config.yaml
model: "sound classifier"
spec_augment: false
targets: ["emotion"]
channel_attention: "eca"
depths: [2, 3, 3]
avg_pool_shortcut: false
widths: [64, 128, 256]
loss: "cross_entropy"
orthogonalizer: "newton_schulz_5"
epochs: 76.7
lr_schedule: "wsd"
final_lr_fraction: 0
Rows from block 2 of a small sound classifier, named by matrix and row number. Rows with one number belong to one channel. Each number is 128 + 24 x the weight over its row's rms, rounded and kept within 0 to 255. All counts start at 0. Numbers have three digits each.
Before each channel's rows are labels from the 100 clips, of 14976, where the channel reaches its highest value: "top examples" is what is common among them; "band" is the frequency band that holds the peak. Only what is clearly more common there than usual is listed. The data: acted Russian speech (Dusha). In brackets: how many of the 100, against the usual share in percent.
# convs0: first 3x3 conv, stride 2 (model.blocks.2.convs.0.weight, 128x64x3x3, each kernel summed), inputs 0-63
# convs1: second 3x3 conv (model.blocks.2.convs.1.weight, 128x128x3x3, transposed, each kernel summed), outputs 0-127

top examples: emotion: positive (39 vs 18.4)
band: 500 to 1000 Hz (37 vs 12.5); 250 to 500 Hz (26 vs 6.2)
convs0.2:134097111089115118125123108138136134107181131134174101129107090123147083095127081090167093159145149146131086116118132105118124138155152110132104116150133093114159132093121088118138131085115115
convs1.2:125179119126144137129125090117148107118136120159110176127123109100141127134123092113173110136129157118116098157174112110124128122132130115108126103075154129132150103101171127073133089169110133145078139103160102141108135140168105165110108150148142133127144140106156159186074160153140116134118133064144120177136172134097140103124125136128141149127137111155104104160150124140136094128133

top examples: emotion: positive (40 vs 18.4)
band: 500 to 1000 Hz (51 vs 12.5); 1000 to 2000 Hz (41 vs 18.8)
convs0.78:123116131134132113157068134107104156174156124119090101119150144116108087094169100136139075168116120149115091091094122110096106120135105149154110132120136084132141117122120169120142113131148131
convs1.78:138126185113145097128144110093094140113119139108090101136105129120130100145151117140124137146112108147105125146135076145160099113123121087121182092115148070106099171118093131167162091126157156116127134107146137119104121104100112146104047141070156110120135136128114162154105163102122137103113134108117102120121148145084095131126143147130143128148116101100122086110127137145159117133136

top examples: emotion: angry (39 vs 18.4)
band: 500 to 1000 Hz (47 vs 12.5)
convs0.8:172111143107127106132119086141146128108100124111147152131028122094107127140115119127113160185157137133124128143114133110116148121110127124090144138117112102117097141098128092109092154114129101
convs1.8:120150177137129117131082073144118153120139114151122075133131164137103125163160124094127147093122174142135133157132182111148109107132128090169121152129107162109108157121134088092097121100175133127088177134140080118135103112111096152128129115112110126128119126155142135081139111119137096145128111121139129126116151134160085096141108160130084114133132092091116093122136104105137150095158

top examples: emotion: angry (41 vs 18.4)
band: 500 to 1000 Hz (62 vs 12.5)
convs0.109:138121153138083091107152142066143147113136127129125155095138094075135121098138096106109128107144113132137101085104123083081117107106115115095105160124119125126140137115159143126113121148078149
convs1.109:129143119122183134106135106134148128137130158115121107106161105085155160086107102131151105145126118115131106110150144118146096127156148112131142143144124135119134171101133142139114113136124143143119092113133120119174164114128133146156134144107080114128098073100111119130115110092120103098125086131158143139131074150125130092090106168158107093134154076189126108125146113114132128045149

top examples: emotion: positive (48 vs 18.4)
band: 500 to 1000 Hz (44 vs 12.5)
convs0.28:138098106089116121085154162111123149071146141113135119110118120136155149083101137182082146099138115133123086167166108134124122123096131084112112141096127112118102115114111111116105149137125097
convs1.28:128114117151129122112111126095139149157131163129139116142059120128133140110135147133119187138091134101109102153121107113101142107101119155080103147106104115100140131085119137196092111118113121188136129125070172114092158123123095119116136110158124097129171122124122121123129130152107121139116144124117120128146106133099123144140090117161106102122084169138095178109082132130108082146132

top examples: emotion: positive (38 vs 18.4)
band: 500 to 1000 Hz (70 vs 12.5)
convs0.53:113139112138109146111152094117119108117110130110120136103157102154145132166156183121083121127096097144119127135095166125146092103116143153109128119183149151109153089077109159130111122119169146
convs1.53:158128167105140129161146142090140096118131090109123125124157085128110120149134144133115067127145118111118127090099164074146102120116132126105125107134146136112147117101178110130148121130119147067124117126114105157125147149110136117141074081130079143164183123127131141110182109147111115142116095127157170139146105098114124079106099102122138088110150133109125127095125119131122177095123

top examples: emotion: angry (38 vs 18.4)
band: 1000 to 2000 Hz (61 vs 18.8)
convs0.25:162144172097102120140144127161113115103132139135106151132151150123086134093126086149095121110127132083097096135111117153115124110115123134146128094136100081083128157116135112152102148079084149
convs1.25:108149157140113138118074087115113147094152100153132114128125144113135160133141171099147135111096117133141113167135140139147138107110094138193095069131107134106126190092137123154073116117088115097132134118088144132163128126140135140136127119114142090112144128106108129095112103102062122171103139156155091112135132113088138160121131132127144156135132116117147117121134155158176112122159

top examples: emotion: angry (54 vs 18.4)
band: 500 to 1000 Hz (65 vs 12.5)
convs0.117:085143144155124146091095104145139112083129117158118168136153123117147116103120145138135139112170147091116107108142108109140136151147112152092080139082149130140116111091159120077122095146140164
convs1.117:104101160124135106126136122120163095122108132104152164134112139107100098137103098107147093127134094109118162131117118076113117131137133084121106147077059097132148140133142113109127107141144161093141114114113069154147133113119124155152102115095145123121097140128111095121133059084084125104134090103122124120173144128103113119105144115109169115153103143127104186139156102129132121152116

top examples: emotion: positive (62 vs 18.4)
band: 500 to 1000 Hz (54 vs 12.5)
convs0.127:071199148137120152144124108103121095094107112089114128169104127115118147125182172141077141141128135107133138109115130129143109132116138103167151127148145117176125127118126127126103127115156092
convs1.127:147111084127117118167118145132117168133109205103123111099115107147094111102102125113130107086163163080134101163099101142121124113107146137128154139108158102116091129111103109138094116110083108119116142123156091104147134139115102109120107115123134153120090130130095136140147145147159099131157105138082109132093131064104150143170160107145155121098150155111152153135115117088100124140116

top examples: emotion: positive (38 vs 18.4)
band: 250 to 500 Hz (43 vs 6.2); 500 to 1000 Hz (40 vs 12.5)
convs0.21:131125126150105176151117130113118114091142105104115158057095141113152123110161138123143104126153095139122168141114130151123103100150108099171116100111156109112113106123147112095126110126133194
convs1.21:108128122147125166155123112143158121091118153149112124168155147147135103142091093144127120140120185091120118084160120127125114109120100148136129100138104175112106138123108139118141084117130153106163124096120104132110144135160109163097120147107084128127129167114101076139110144106097137121105128158142132160162093148111175085120133134070131168143148109157135094076127134132122081128163

top examples: emotion: positive (72 vs 18.4)
band: 500 to 1000 Hz (55 vs 12.5)
convs0.96:112126101145133125138113093150138125073113110098138122205121122090136061084122134117089134113141120118081116103144137113140126144113149138119092129128121130170145145149108141100166106139135135
convs1.96:117170111147161184147125114150103112120087135142150127185111154144130145170123111108110104106145133074106117175145154092191116089140109126157129157089135125155098121120132121108146158138135127129139117130134081168101098116123122101133119113159096141157137139108131146139116115095123114124164127094137087098116137110143116103111137135107148133129127091145145097106179115075135100134175

top examples: emotion: positive (55 vs 18.4)
band: 500 to 1000 Hz (39 vs 12.5); 250 to 500 Hz (26 vs 6.2)
convs0.23:108146136154109166119130124093120161102102115124137116128105144178132115099156109124092146122109098085125117133089173087122125100116156106125092123109137076144125142109179099097122129114099151
convs1.23:142167092136104132098150154148100111151132143104115122129118120138136145122073099139121157122117161100118157115125108106129155116157120116144114181127102102134130136096087129127165120135099136100102107124108129113101124121109104158104100165132128146142124178128115144182098176185149148094082072141143116135116084095063139119133153126130145159133108103129115094114097165131108112137117

top examples: emotion: positive (42 vs 18.4)
band: 0 to 250 Hz (36 vs 12.5); 500 to 1000 Hz (33 vs 12.5)
convs0.98:113138145157128171132132116124105091088109104071096097159134128138115089165118115125138138133113118106118167135079106125181088154117114109127107111133124144133111112137165134171094135114129169
convs1.98:083111126143118114166101135077139172083096110111137160097114109154125118143114143166075150121101124103155081123140141129133133085130123104096098121152106139104130131145127104107101131097100089100083107099090114112107138135111123139151131135119126128148154134133159125078151108142062112146106109148072125114113105095111156115111161122094101143108150107144135141111096129101132107124165

top examples: emotion: positive (47 vs 18.4)
band: 500 to 1000 Hz (56 vs 12.5)
convs0.97:153135138096132114094127128114117167102145158099102133151085118115082153131130122153110121145121093101123085129140167111177111151111128119172147099117121065112153117172121154137133132143111158
convs1.97:149132106105113105107157151118126117103128154129147116114119119076190126092161173114146091137131147142133124155095092086171155130107140147114133082147128125122093080095135129165116162131102135125115131069132121131136072119105113124155146109095107111120137102132092121088141119161116157127116139108079141148113097135171144129117141174140141160144135143143077122147103144116165109147141

top examples: emotion: angry (38 vs 18.4)
band: 500 to 1000 Hz (32 vs 12.5); 250 to 500 Hz (25 vs 6.2)
convs0.91:088089161128110099140096136121091109164142102134122118143159138125108141067123132105134126119175084111137162138092101119123132116096125117109085155151146143074137152128148090111122134119131099
convs1.91:115163108138092117130147079109113134085144112142190126143135096134115168152113117117152079112112109130091132112117135158184141129136154098180139133119141131089112128135172161118115102129162130145118141095147085138180147084129085123139149119107138109127126127134123142123135123152124158158134135128132134118084145116087069115165162079118118132125096159112110126124145099131128122180145

top examples: emotion: angry (44 vs 18.4); emotion: positive (39 vs 18.4)
band: 500 to 1000 Hz (51 vs 12.5)
convs0.22:118170172155153134103129112129127132107166083142102163147120136121085125103162127088083136075114111125170113110110156128145112116176153136132160147110115131097142117139123146159162121135141107
convs1.22:124124164129105097136155139100130136137115109107146112139106118114147081116123111096134088131131133139168144110120090095096105104125129153111101088153153114138173138129152084123090095155156105099188110148100112110090129130137157097147099091111105090123077084106134125128110127098102117102128123093157146127102112138103111117062132113101099091119165137091106113116126126127118114096105

top examples: emotion: angry (43 vs 18.4)
band: 500 to 1000 Hz (40 vs 12.5)
convs0.100:095091125141121103137124136126110161104092107146129126145130155168087155148150110089118097168116121158124153086095115132099104135115094145098098122118126169075135133119126166142163158115137103
convs1.100:111140124119115150133137164140145126141104139133134135104081093108095146172149136148090141098076134080181109148102130082104158126108133084112111105116119135142168142111160123112116116168103157139104121123131145124142139122127106118101116136121112137067162095102134123125118083110155102165148173090189126132123124109114099119129122108132114142133121164145100084127079099116129126090151