Rows from block 2, named by matrix and row number. Each number is 500 + 50 x the weight over its row's rms, rounded and kept within 0 to 999. All counts start at 0. Numbers have three digits each. After the name is the row's rms in percent of the matrix's.
# short0: shortcut pointwise conv, stride 2 (model.blocks.2.short.0.weight, 128x64x1x1), inputs 0-63
short0.0 100:587508454516481449502503507509479500547466535535680529502555463481474504427548514480502507466498524526448455467678476535551528529429422524450524487499484533516512515556472470499466507447380415
short0.1 098:522533586497638467487521552496545548449489589506493489480498634518480457513486489530474462504420560544515522434547485579506495468499529364416496460458549524476550465473527600540481501543537412
short0.2 097:522395471449484484515519596511460464491453471520514626488533495399547471486467409441591535528482515446551494531628503513616561468468486519538516542532508491483390494501561444447481546487514537
short0.3 103:507479509504488448450488425570457475432535521522451606487457506455635504487516493513507590431502531545416453552478529474541460374497453485507604556454523503481436473534533517434553575497475409
short0.4 096:463469532576477445524526485498536432521491653444442531510552460476517458436494502621524528476421492465465497459547461523480501605434547411569515581491462468451531538548404478498462469485510420
short0.5 098:508533547536493478529494443516519494465534585467566522367441526600461585528516545541509493513452514494493511409514433488476583469426582548467528483557456561444556521502534410555458547396427505
short0.6 097:483643511475507433531367539469411530487460583529506441483590543468525545525515450545475468427514476515519469594548502504526544493458447388460479418535551477535542523515463506479447582455476471
short0.7 097:505529459476504468479480512525563510449408492601524564529433535554489462497545463490420520446421520474470498454479547459454495481498382478507362549518414543407558537496506541512465480399513400
short0.8 097:540478434530451493481463461493562447352511476433592603484517486400557482519461496515465475519485426528495572503453516457527422478455477553460474539484497538486486566558516631587543500429466490
short0.9 102:469581496454585453477477509473434492508559519482527482493514453519509444531488595466526429592501508481563469564354514471524509484562500499624469491476486574407495467487425525536401546426539450
short0.10 096:498481437476470438513478462474579505376423465580498601541459494504380533496460503500491542483440445481511530524491528490393533504514576440507564543585561449462572606557517528499478494529437472
short0.11 093:449521456604563508507443546489575493548494418490452504566509527521459367492487536421468541443540484459508484526501390410516507568426453539480546464571454617460488468427538465489563501494502493
short0.12 099:504494553485482502413555529548543606461519478544504485511545460561365465526460457478477500515531459433496528567581437518532582478489404566464547496516535527586592521426445493591476487539542430
short0.13 105:455401542457572480376484403590497434463477488506479418427619569468508493515537517499482489533578444483426413508490410485511540525472500504539501579478495441513455441555445532524508472443502509
short0.14 107:571531566423522504519452481461486386396571436480570499548454478470540570411409492558530485498495569511494483466551428520540494547580467493548484478537529464386455459506580567473469532520504565
short0.15 095:570447497492501458591492594529546562581487522469569574468509507569474502526466479510500455544543498496497484540475478430545495420528469515499526438419549459520460600492481518405649440605489466
short0.16 097:555530495528547494488568536493511509443479454517503638382413517463544578495566507566480472475487509499437546462491510448479490404546477599493496411453502451602433440464529538436587479501510524
short0.17 105:443464497482497529524515451512547557513506415484505562494509490492484449574524572548524381545437550561555623493489450507516434442510420475493512503642478414501485557487541439500478487579429428
short0.18 100:469533528480496560528517531482441523420562466497524463441534477551478547548535454479427581509549488469566409449477528482453464435594565627530565422511610553446521498507545477472535450511603486
short0.19 096:479461481505440473498609512499573535470515547586563519427516474500515464483463473546448520469451437634456502516471548488426419389596520398495504579478516498475571448532417498480551532542496490
short0.20 102:496552529599584463508450550490573557502421510453527525534522575495471483453450503589506525530545432508475587430474458621473565422441600450506555516487513446462576445462462472452484486525475559
short0.21 103:442509496474554454521493464451491507487595513490423538476488457597442538451495476529429446476506471572501583466415488410489500472446447434538457464549523596548627464476506536457462483582605495
short0.22 098:586606536493536456475515462506465587368511506471538591426511529483501485531502542531498467472539525484537504565518610437516582424477489509421464430466473514570489585518569473596498452529491457
short0.23 099:517470500540538510405600582463523399504495510506569392395604522566516502532471451469568461441541534516458532470565550455562463504450549501553549536542494549472576475534452450433451453480520492
short0.24 103:478474551569448503377458495485525577435497455613479467545496543530433475522553464576462538597516544491469526570464528471465555525473447520641447414512480501530540528523567550504463511444504428
short0.25 102:509537497418499493542464498531554575461480559447447369444415527536575500478510564523399529513470527549542598492520501471471431513518525447511445554460545426396522508486478412450473583557545491
short0.26 102:497418487468516446500433488585462497480559444585536512583468468490489483495525521545438504488588552498533506583429550463450497574444543591487433502373459440449529574477459471431524465499502399
short0.27 099:556511440518495605584544522497461515542445539410444490525495512546522537461441513581459534477490372470566541544522552508530491493459544452471403437563504583502562474482506441447489574426596464
short0.28 101:485446585477454530526472454445490530565460617444451548500491484508515463452560469594519581501564517431537537547488556576536549520562559569546560529476594559420441417441456460476480449508499477
short0.29 101:483493554493510395467467390510480495516467542470455450603457612482375532484527627449473489527540432535487467506470570571497513500513501592543484496475572459502495483449433412491488540485464550
short0.30 103:508511562502612431606401450532531544450502521465587464530483440517445457390470573498483451564523570571529507450515445453503583494420530548562485475485501485548458550575512509498560497500471430
short0.31 103:546502523557443517505485463545494449501503436485511500453427426621484475543387509577509496548503499545538543590470490557506517498359521531548477487529448484425464445519512502486424573391409482
short0.32 103:524575498443482529445463498446524424487605436534544550483577456497564634464491466577486511438501354517521517485529452517393509502486508529534509571500599488506506525508493542580476511562444518
short0.33 103:450430451557512440498552499424466452584418521446500385483531529467532557459501557583447492562437472524470534514445453546480497538512547517508557517609473583578511482512554488508554494374454542
short0.34 099:443598483453486566498455532413532512461530481419509491551409454398515497529551483544457546544569445512514534552469361438478586509476530413469522458500523506492450479443433606505527482493444480
short0.35 098:467463555504553545521516453411549601535422527432471509498532466501529524519571455550544542547557477532562450538541445548545410619552510524465451545569513502559471549430532552527621468516464455
short0.36 097:525520582500496530510542574509534560459565460573472499523490495517425557426450564466477541538452557529525507469479527523469546455478554500491464450520476645428530518524489405364579465538516604
short0.37 093:473489478502536501444564481545494590375446517549517445525542521475475521463518461507483528524426460563600440440529439509505522546567637475460547523436463493527512441481531526460571637443469517
short0.38 104:468440446531544484577526479438480583553539459522490485492590430635528500463580435452532446541577529467552514470455531567525531457524449500436510457532508477530606562488537426539437594511527481
short0.39 096:447458459551522517583481455495470541501511527469549517505482505458544518522485467457512525505442469546514559504549515543557433392526406497454508433531500666421550577498459556364479506533581483
short0.40 105:510473492563540511452474477493465416492525576543462493564485480416472561436448578474432609580533614512481533451458574504520529450534500462580506548524543494473436494428504609511512538608475496
short0.41 098:435436468478574492606471515540573453485540526515509530500505573417527557513414526589512570402447533475467389447510467532490446481473506623464540438533469507487520537438536498438504538566539556
short0.42 111:487598475517511519583402508487420453434493408485612514523530501552477458561386486526546550453455518480533439503541460497486462458519488403533418492475494506499504488487599512444513544601441430
short0.43 099:488534558441480544487444566560532479531474542444545518376590463564463582536545505477492457453585519423462530544516438489449449490507453471454544561502458494426463521502542549574492470648446493
short0.44 100:465530449519585454443435508389509549445399487498499508460438491486620460488450449559454511491489493480540431525475561496536536436540450434448618491481458504458516473522564525502506536449594602
short0.45 104:478578457487474490522506502535538449556438576505475580438470487522536563641583483526493458538442556483441399478519443481490440494526605457428476488457471509473589464505403541424529523502462555
short0.46 105:487483512389460489492491429561543559503529463511557477553520482504466465540454465638518408534473514443501395504444587544509442435497479439436504474525477523506622493584497534429453534585494498
short0.47 102:511482535530466513423449422508572523458487464622594499489440445464519533514570423493537499472522443536448486528507591465483543555411488456572501563556513424451419486400515454470491547459411490
short0.48 102:442515521492567623557493526475481488488483393437495470550527501466403446461490587503534463492584538496524422510518484508516474592519492462560459521643502416561495463455437524507523571566556526
short0.49 105:543489430519478514467533535499515538549492499583568567453608502531482489505409488553523566554561449462549549558465672423483518486468547478578508535520557492477502586511560436526433528509511563
short0.50 091:514533428507422551488598484538544431426538522522479525526486575464496432500572604529454546378416557493491546452493542511431420503441512455435514427501491526478527611481493543543521473434510453
short0.51 100:565426557528495538610543517473524474482430533415455536559458507481453541460449450493517592444409493438477501532546534515481380417486461467407458406491530532450501530431505515499473588488504559
short0.52 104:616501483487442475522503525521483560487482505431486450579554511631525528466533414412429571471544511526437501521478493427489500486488599528522505436451581514554460574519500500517645462485509459
short0.53 102:466543492482495538537591556587478456501444527406570525600506516487559508499597426526479535438510464473467476509553475488512535526470486493528467558419526406566382487431535442512483592569488425
short0.54 104:616475550473471486444494589469574544522458572537527452547485585498484547536445476483547492638541548489480531568527494575432486469508450467503435524562562509489412489457406455443482590513527502
short0.55 097:487505561470471529567445444490556523509492514569456543479585464435517452463508554463540574472563516550615636516465591490507452555551535487429455430502512499571601503422460530437486519528545493
short0.56 099:552535511491444409436467463498506505467601502474481631509529481447483473508365519451502419441478482540481501529425495420450546562475485457481452505465539542551397471507496456523419469539388511
short0.57 096:512381521531526395498496418483439511474530491502497453587473528453648531459482500524477441507503560605430447496462508553565522505492525522542483548491507502503543602593441498505406424478499524
short0.58 097:530499516458490562404497542454522519513636528467514471524597580453506614491541547412543509484492447470558446514498514523460523547499581472428529515488523489465456457493561534491542404629442539
short0.59 094:489395520496501526445514421547500470459529481511537502444610518489373517506513435515469528477444475518423529552498542613474486619450515602430457569410529535456472487487505518544557482526528440
short0.60 103:475446512436427523519513553580621561462541386479499531371564477480457486520532522473512498488571533560560465490514551496490466554495472475472531431501516447449578437446593484510500464428398502
short0.61 096:457467441467465481475546506478453525439436491511651525486516557453512502534542523502467498446445575523558448512545479555562546517503498404535561561483560559455573649459491532548437576520539463
short0.62 095:498547493527453538479532560440482399490399522449533498552513520474522499513495544504507453482475559547446519353516508443539447460429474450461537491577496618546512544477527498596542421384486447
short0.63 104:539551564473449439452520498495586506533528572448549557526512489401534422485533574431508524462500545454557504480500464526546540482590427637518593582555453473481465561476575523544474469537522549
short0.64 094:572544453615549472535416528505473459567471436436461487449581526512485467521544461553559390485550530445536537509458626471520535440523450533512560397513487531496525515538474510597500544433459472
short0.65 107:483542561463585518501527530523467516473576572464428495628472530522511523559461488544414562490491495602499624577535522496527437586545441463473466499492486460411563518479600489501468549536453508
short0.66 106:595538537567533522450521513569572507484560450578540518448443592500519414543446497514416563474488508450495478522570487467386398423473447519590467532525448520508564493451489469509521436485563450
short0.67 103:482526399555479590478452462500505450530538500482406516510560458450579476463484468615449498471471576457457520462535482542468528506483558439529575564472549421437584464480541431605433524521559521
short0.68 092:479551579385487497479464396540490491519453566568522485483445498588436462558513479396515461422466445479506469515575609541616515456542513429460457521477451474488511531494395510492494508497457456
short0.69 100:488535504452590492516538548544469494380520440503541453426520553569457462563562479461540579391538515440509504597521552464586450533496466370533481548426533485493552495524454463482474442473459507
short0.70 101:466577505450457610562494497470508545417520559471492493467495526482547496551472609552554543536631505548500489532537484592500522467425512562443508470553460559429529625497500596541499534518459493
short0.71 095:459526475553565578427496508453426490516529533454538593516577471461395475477536497554426447563459541590521434456496503487534422538522514451539459568584504543444495418455443464514603525534530454
short0.72 102:544458426514518513521460528477518479514505496418431427509580525469419506492413411501589543456598496433498458456402486594552475456462541504453565568529538519480479554467410517572586498486488550
short0.73 102:470523455486480421507476522517508568496493482468564467467435457600487455503451545507520507519481460507471619579540466470515487470460507533434567383384460507432491614514518554574596447553464527
short0.74 097:438568536498493533497456471545488469454432581552494646518531411441598533502485534509485415450472603474500495421507491489419436508531482628533485511503469442558495498515485498577518513479501413
short0.75 104:450471515519485505483501460495370421454419613400481445511524417496500554500519548461517574450528515405605412534493506505568509465565557493465578506488526529573525505465491494485414540479515558
short0.76 104:501529423574544455440628483537526485533489426585438564582503511408466551430540521500482514513552573497575411472571524530462499457501519521573467541503436514516545453492434467583524572458454471
short0.77 094:458547500492502485492411529579449464537464486491525496432441488511632564440515464488438484422522505433519446475455448566414445407515516564517493476543512522439513512564559545477453604416591510
short0.78 103:507517529549450688481536597560525479465459480556560510572431521533522488502573498506548459421509473497449509505416577537585447568508479521483497494480564572483522484500477502430517432477545587
short0.79 097:462459524447492571505614458497379402507584480397534530425469479480544554552489481506479503478422465557476491502544444557551524516444492523504567475479432457451497602464409446521428529492497547
short0.80 103:447490544535546443435495506447487537426529507461526565505597447523582522479494546489479545413550564493416411590583477480448522543540506455470507480543552568540436443466535436522573566495609497
short0.81 101:544496586438510579462516485452569482535589480466531459441586537561464472533385513630459540535523456528490538425519447608517500475439502570562438492544454479452531519496512535517461532447482578
short0.82 099:477499482555538538548473506526514458603498454527586475482515486565596537524572522489499619515499470534439482482539513469437521591513421524494379456506461583549559413498469555592443554485441522
short0.83 100:615480521562471483543479460541513538597545512380585453476434497479479559476523508585477522478488437461465597392562556552503491486456513429547513486494446461566504613574521478486497507513473548
short0.84 102:575441526575531538478503455483480480458516487392488365442436515475463472496497580448518648582461451541469515591435495507466513417511427491420489512565534547512454442489519492466522531513515460
short0.85 104:483472437431518402517523498485554509509398494535491443516439539630532478518421433487536550496471469496506527452500479623562505537543519524517506483457534516590593464439500585584600476537457504
short0.86 097:595621446536579491438514454500457528459501457519480513516478568492625504597445618509486492435497528529482487651504485514447528508546463528505510478556439481537524512481411424485496485552494490
short0.87 102:539544490530470476466527499549472480576548545602426537550497522532513528501456455482488455588510497506465448505550573492584459376485595438571555512488542434486546496542437418485603473423442548
short0.88 096:525519558539449476507486519525500443554544475442490517615559440472450566453458505489538412468520514530559510642517527562466539503446572500497568491509481426545515593558602544496391540461535520
short0.89 101:576511392549485479480545618500517390520445454498442431535531531479578520541399549595504449560479567469484447584521448522455490526479573478474498476513513429488526578525527494563465549573483477
short0.90 093:483435478501445519488525547420485454519515479432601449459440451557435465490483395543471550601430480511523551501374521501478534501586434407515542549468569578483558481503580510519503472509523548
short0.91 101:389418365514553446541479521350511499550520459555487479456557511511525418542474493460563552556479494496451473489522421530528542496495522480445425458446538493519476394523491448479452483543540571
short0.92 096:451536520458512457496624578498472506491497579513475433448542556429402477383490468526383522406517574530513461543538505554473499481429509440470480562452476532556533463469483559520481562412526500
short0.93 097:487419523448449568492446415518509501441449486520535595540447543563526478454529575499527501569414446510419378425452473482476505506446541474452560421415526430521515561483481445576468485499528547
short0.94 099:477524494491506485448594543511437500562634507461399492561534458581510519486570565502491543548501505446424431456553426534517497565556442473515457563553545486462507555575554471533479455621515500
short0.95 096:536493566578623507537552521513462548458461445516483513534486482505569434360479480495472452603521457582492505550512499426539550488406553498423515463471515469434438474486513504402536568430503484
short0.96 101:544473426593547508543534453430496539455560512407522511529572533414459520554461450495541472435543555518390458540492606461509490592529425519459582491462544480496573441478487472484581536549530472
short0.97 095:506490526502487495518486479613478455512503606485493423369515553514541448516524519443491576454465474645485459448517479565509459547486442515450472529492473468490415468509499362521541492505430586
short0.98 099:510518485499455514533494503492514493426410459503551524526398446482558578473504445461499588594450532479529450512493573566474459451498481500384507525475503371572592459536506575582522516511417530
short0.99 104:430480463438495453517383568440549445451475417510534426464517595450479523480473554458543490476453507530578484499498473457483399579487552462412539549552482537419559558463528554492509537396488533
short0.100 100:520571540468432477426544504515498463403490605575497478447580404502519494464458466524504462598552549473568476568435570474464425448527521517499523522501446475570529460508575476409492452554407504
short0.101 106:476442463496523437498535602587477540531418460483483460541492565611572443509428542486436444384569531502495496472410563545479529509501511537443488441457471539541440508470543416455497586530532541
short0.102 104:455508492385511480532535473576523571444518544524517546651494541413448529505622472447443470395537535504485524461443522508447496513522455510466530544466604567389480488521466501497537489499479472
short0.103 105:451387468492525558441428492441479463503549526484498415518583441584462487471530471376505498559561497484502554492444491479433469529456558394416494484532533465483532468581584438465573506517487442
short0.104 101:394486507471390414487572578507451500481470530557444489517496435494456522573467422504507471458434441485405420592532485493510450504525586474550524498443558573458549525550468448433558511560484466
short0.105 104:483495553507596539488551487498463475452502429494547538466522528446464448443545520460539419437428531463485490496484628605518508533461520515558480446431469549549564452495514461453419517411578383
short0.106 096:571496487580542559528463633514445483525433499425466480419474606493454514557546469496426447485449580502523560427449469544546456532491460554462488468480526514479477478409547502493524497505494647
short0.107 097:523581546513601478494477438518555467488507569597501548422482580428444618487429551537428519489520441559484535551463508570490489410443525519432584542545477483500487464556518521543451431557518501
short0.108 099:520551485451457452544605631454518521517442396413498557456539461510580475504545458568515468495520529596517492538478553507398600500549593478561526515461537452477495455482443538519460507477526544
short0.109 095:515530545373433516487577441419428452516473480479446499448440464593509547430467589464374440502406457508570455494451553488564473549561489487510499530511548424492468501498500557530551506475522546
short0.110 099:486532558485554559497485584433547568483440468488408467491437534592543496604559436550495546480564441505389530477465526506620594495500473566504476478485503526411527527445495548470564473532468511
short0.111 099:527550489518492569488552586498492573504546481542443475465483580598430562590517526539381496459407568508461491492488496587582530412502445498476521468555513560548499483531451489441565536515464592
short0.112 096:486575510594583462506473581528469570531502496486505425468457542437449539450596432475480532449539505578527553530502495449608598492428453397445543512546511448521478529601469500519450462519478483
short0.113 104:493554498553430473553497439544476488495537494454467423457447442629427456486434539540511517576578494434431454540385478448501464476507503400454504469500532489468487606419499484455446492468462570
short0.114 104:473476463541467528441536433501483458533559498551519480455433494494554447472585601470369511458573431502466374539447442498436488592527507447517603489454453545517495506540541472465461553440485457
short0.115 090:533532465551445470557463497450543404558604441502538496435580438485477430498542539422462474466489513435481516487462494441418488491516500454549488568486489583683518555492547514547451477532484521
short0.116 100:568466447481475531511529493514595480515421474580483571475547482474482476433502524501513453503470505513598467481546479505473575579543526560493479635567557463626529496410502485557496561397444530
short0.117 101:517562558562505638450470421568513561551572533511504522580514498503484511577596463453417598455510455411577499436487514453500391487521512471481539459562496462523494513517481457558482468494437479
short0.118 101:614478503582436429553408448548527571506520619517514455473516427468463513458456516549535516487436455565488452455489439536400519438498458558494476505535494411484505469461495476486480556632498473
short0.119 102:435414496508569445452504464478471570393517527495459546439491434554470473475426400591477498523388453577485457457464455541533513499447511544521567614496536549509456597479472499523503566498466492
short0.120 094:459487474539462552527624568425521599480462519481500492394492448425478505525524459529516490534441525452470542581484473472479462518514388493579476435434508598504521472526572474418525560447478587
short0.121 101:488527471513464425479515472509474450446562477500583444535587517619498585495557438472487510507400435451498435553514469562446507464472577531589440557442590506500445513525497488518470622485557511
short0.122 098:482523547472527426477534460550469472478531471520543596486449544361411509493441548536451463500438589496491458504543583493549531537482439490552458447576507556514553356508534499502566519487409492
short0.123 105:462497575486489535520475524594516480540528430447575482510519492427510528380497429517469466472565478436480465494527519462539469510596533550568532446477483542480506527615526438366428498498429593
short0.124 103:402453429509528519514435575585493500450421356554485463562499475555484557484446570404474506549484528381519466502492478513526575489478452512517519526460516411467579490475579502513544471533557498
short0.125 099:490551539480457480474582506514510595406479526537517431502460484427426500448525487617458467564487500570430412549526459466455459490499489386467475487446534548460516478553380504595435522493490471
short0.126 100:539529438556453500568451447564584586553409393499465528432535426446483538540474520472505576512504449525570479453502482490391554572530507408455537544524540510461429455530485452476438552539465512
short0.127 102:473542495478518505404526537521460430462439555441389566520513463504515432439516466498517525473542408486515511543483514439522401545455491576457470491509511452452511490514510444587653525495534376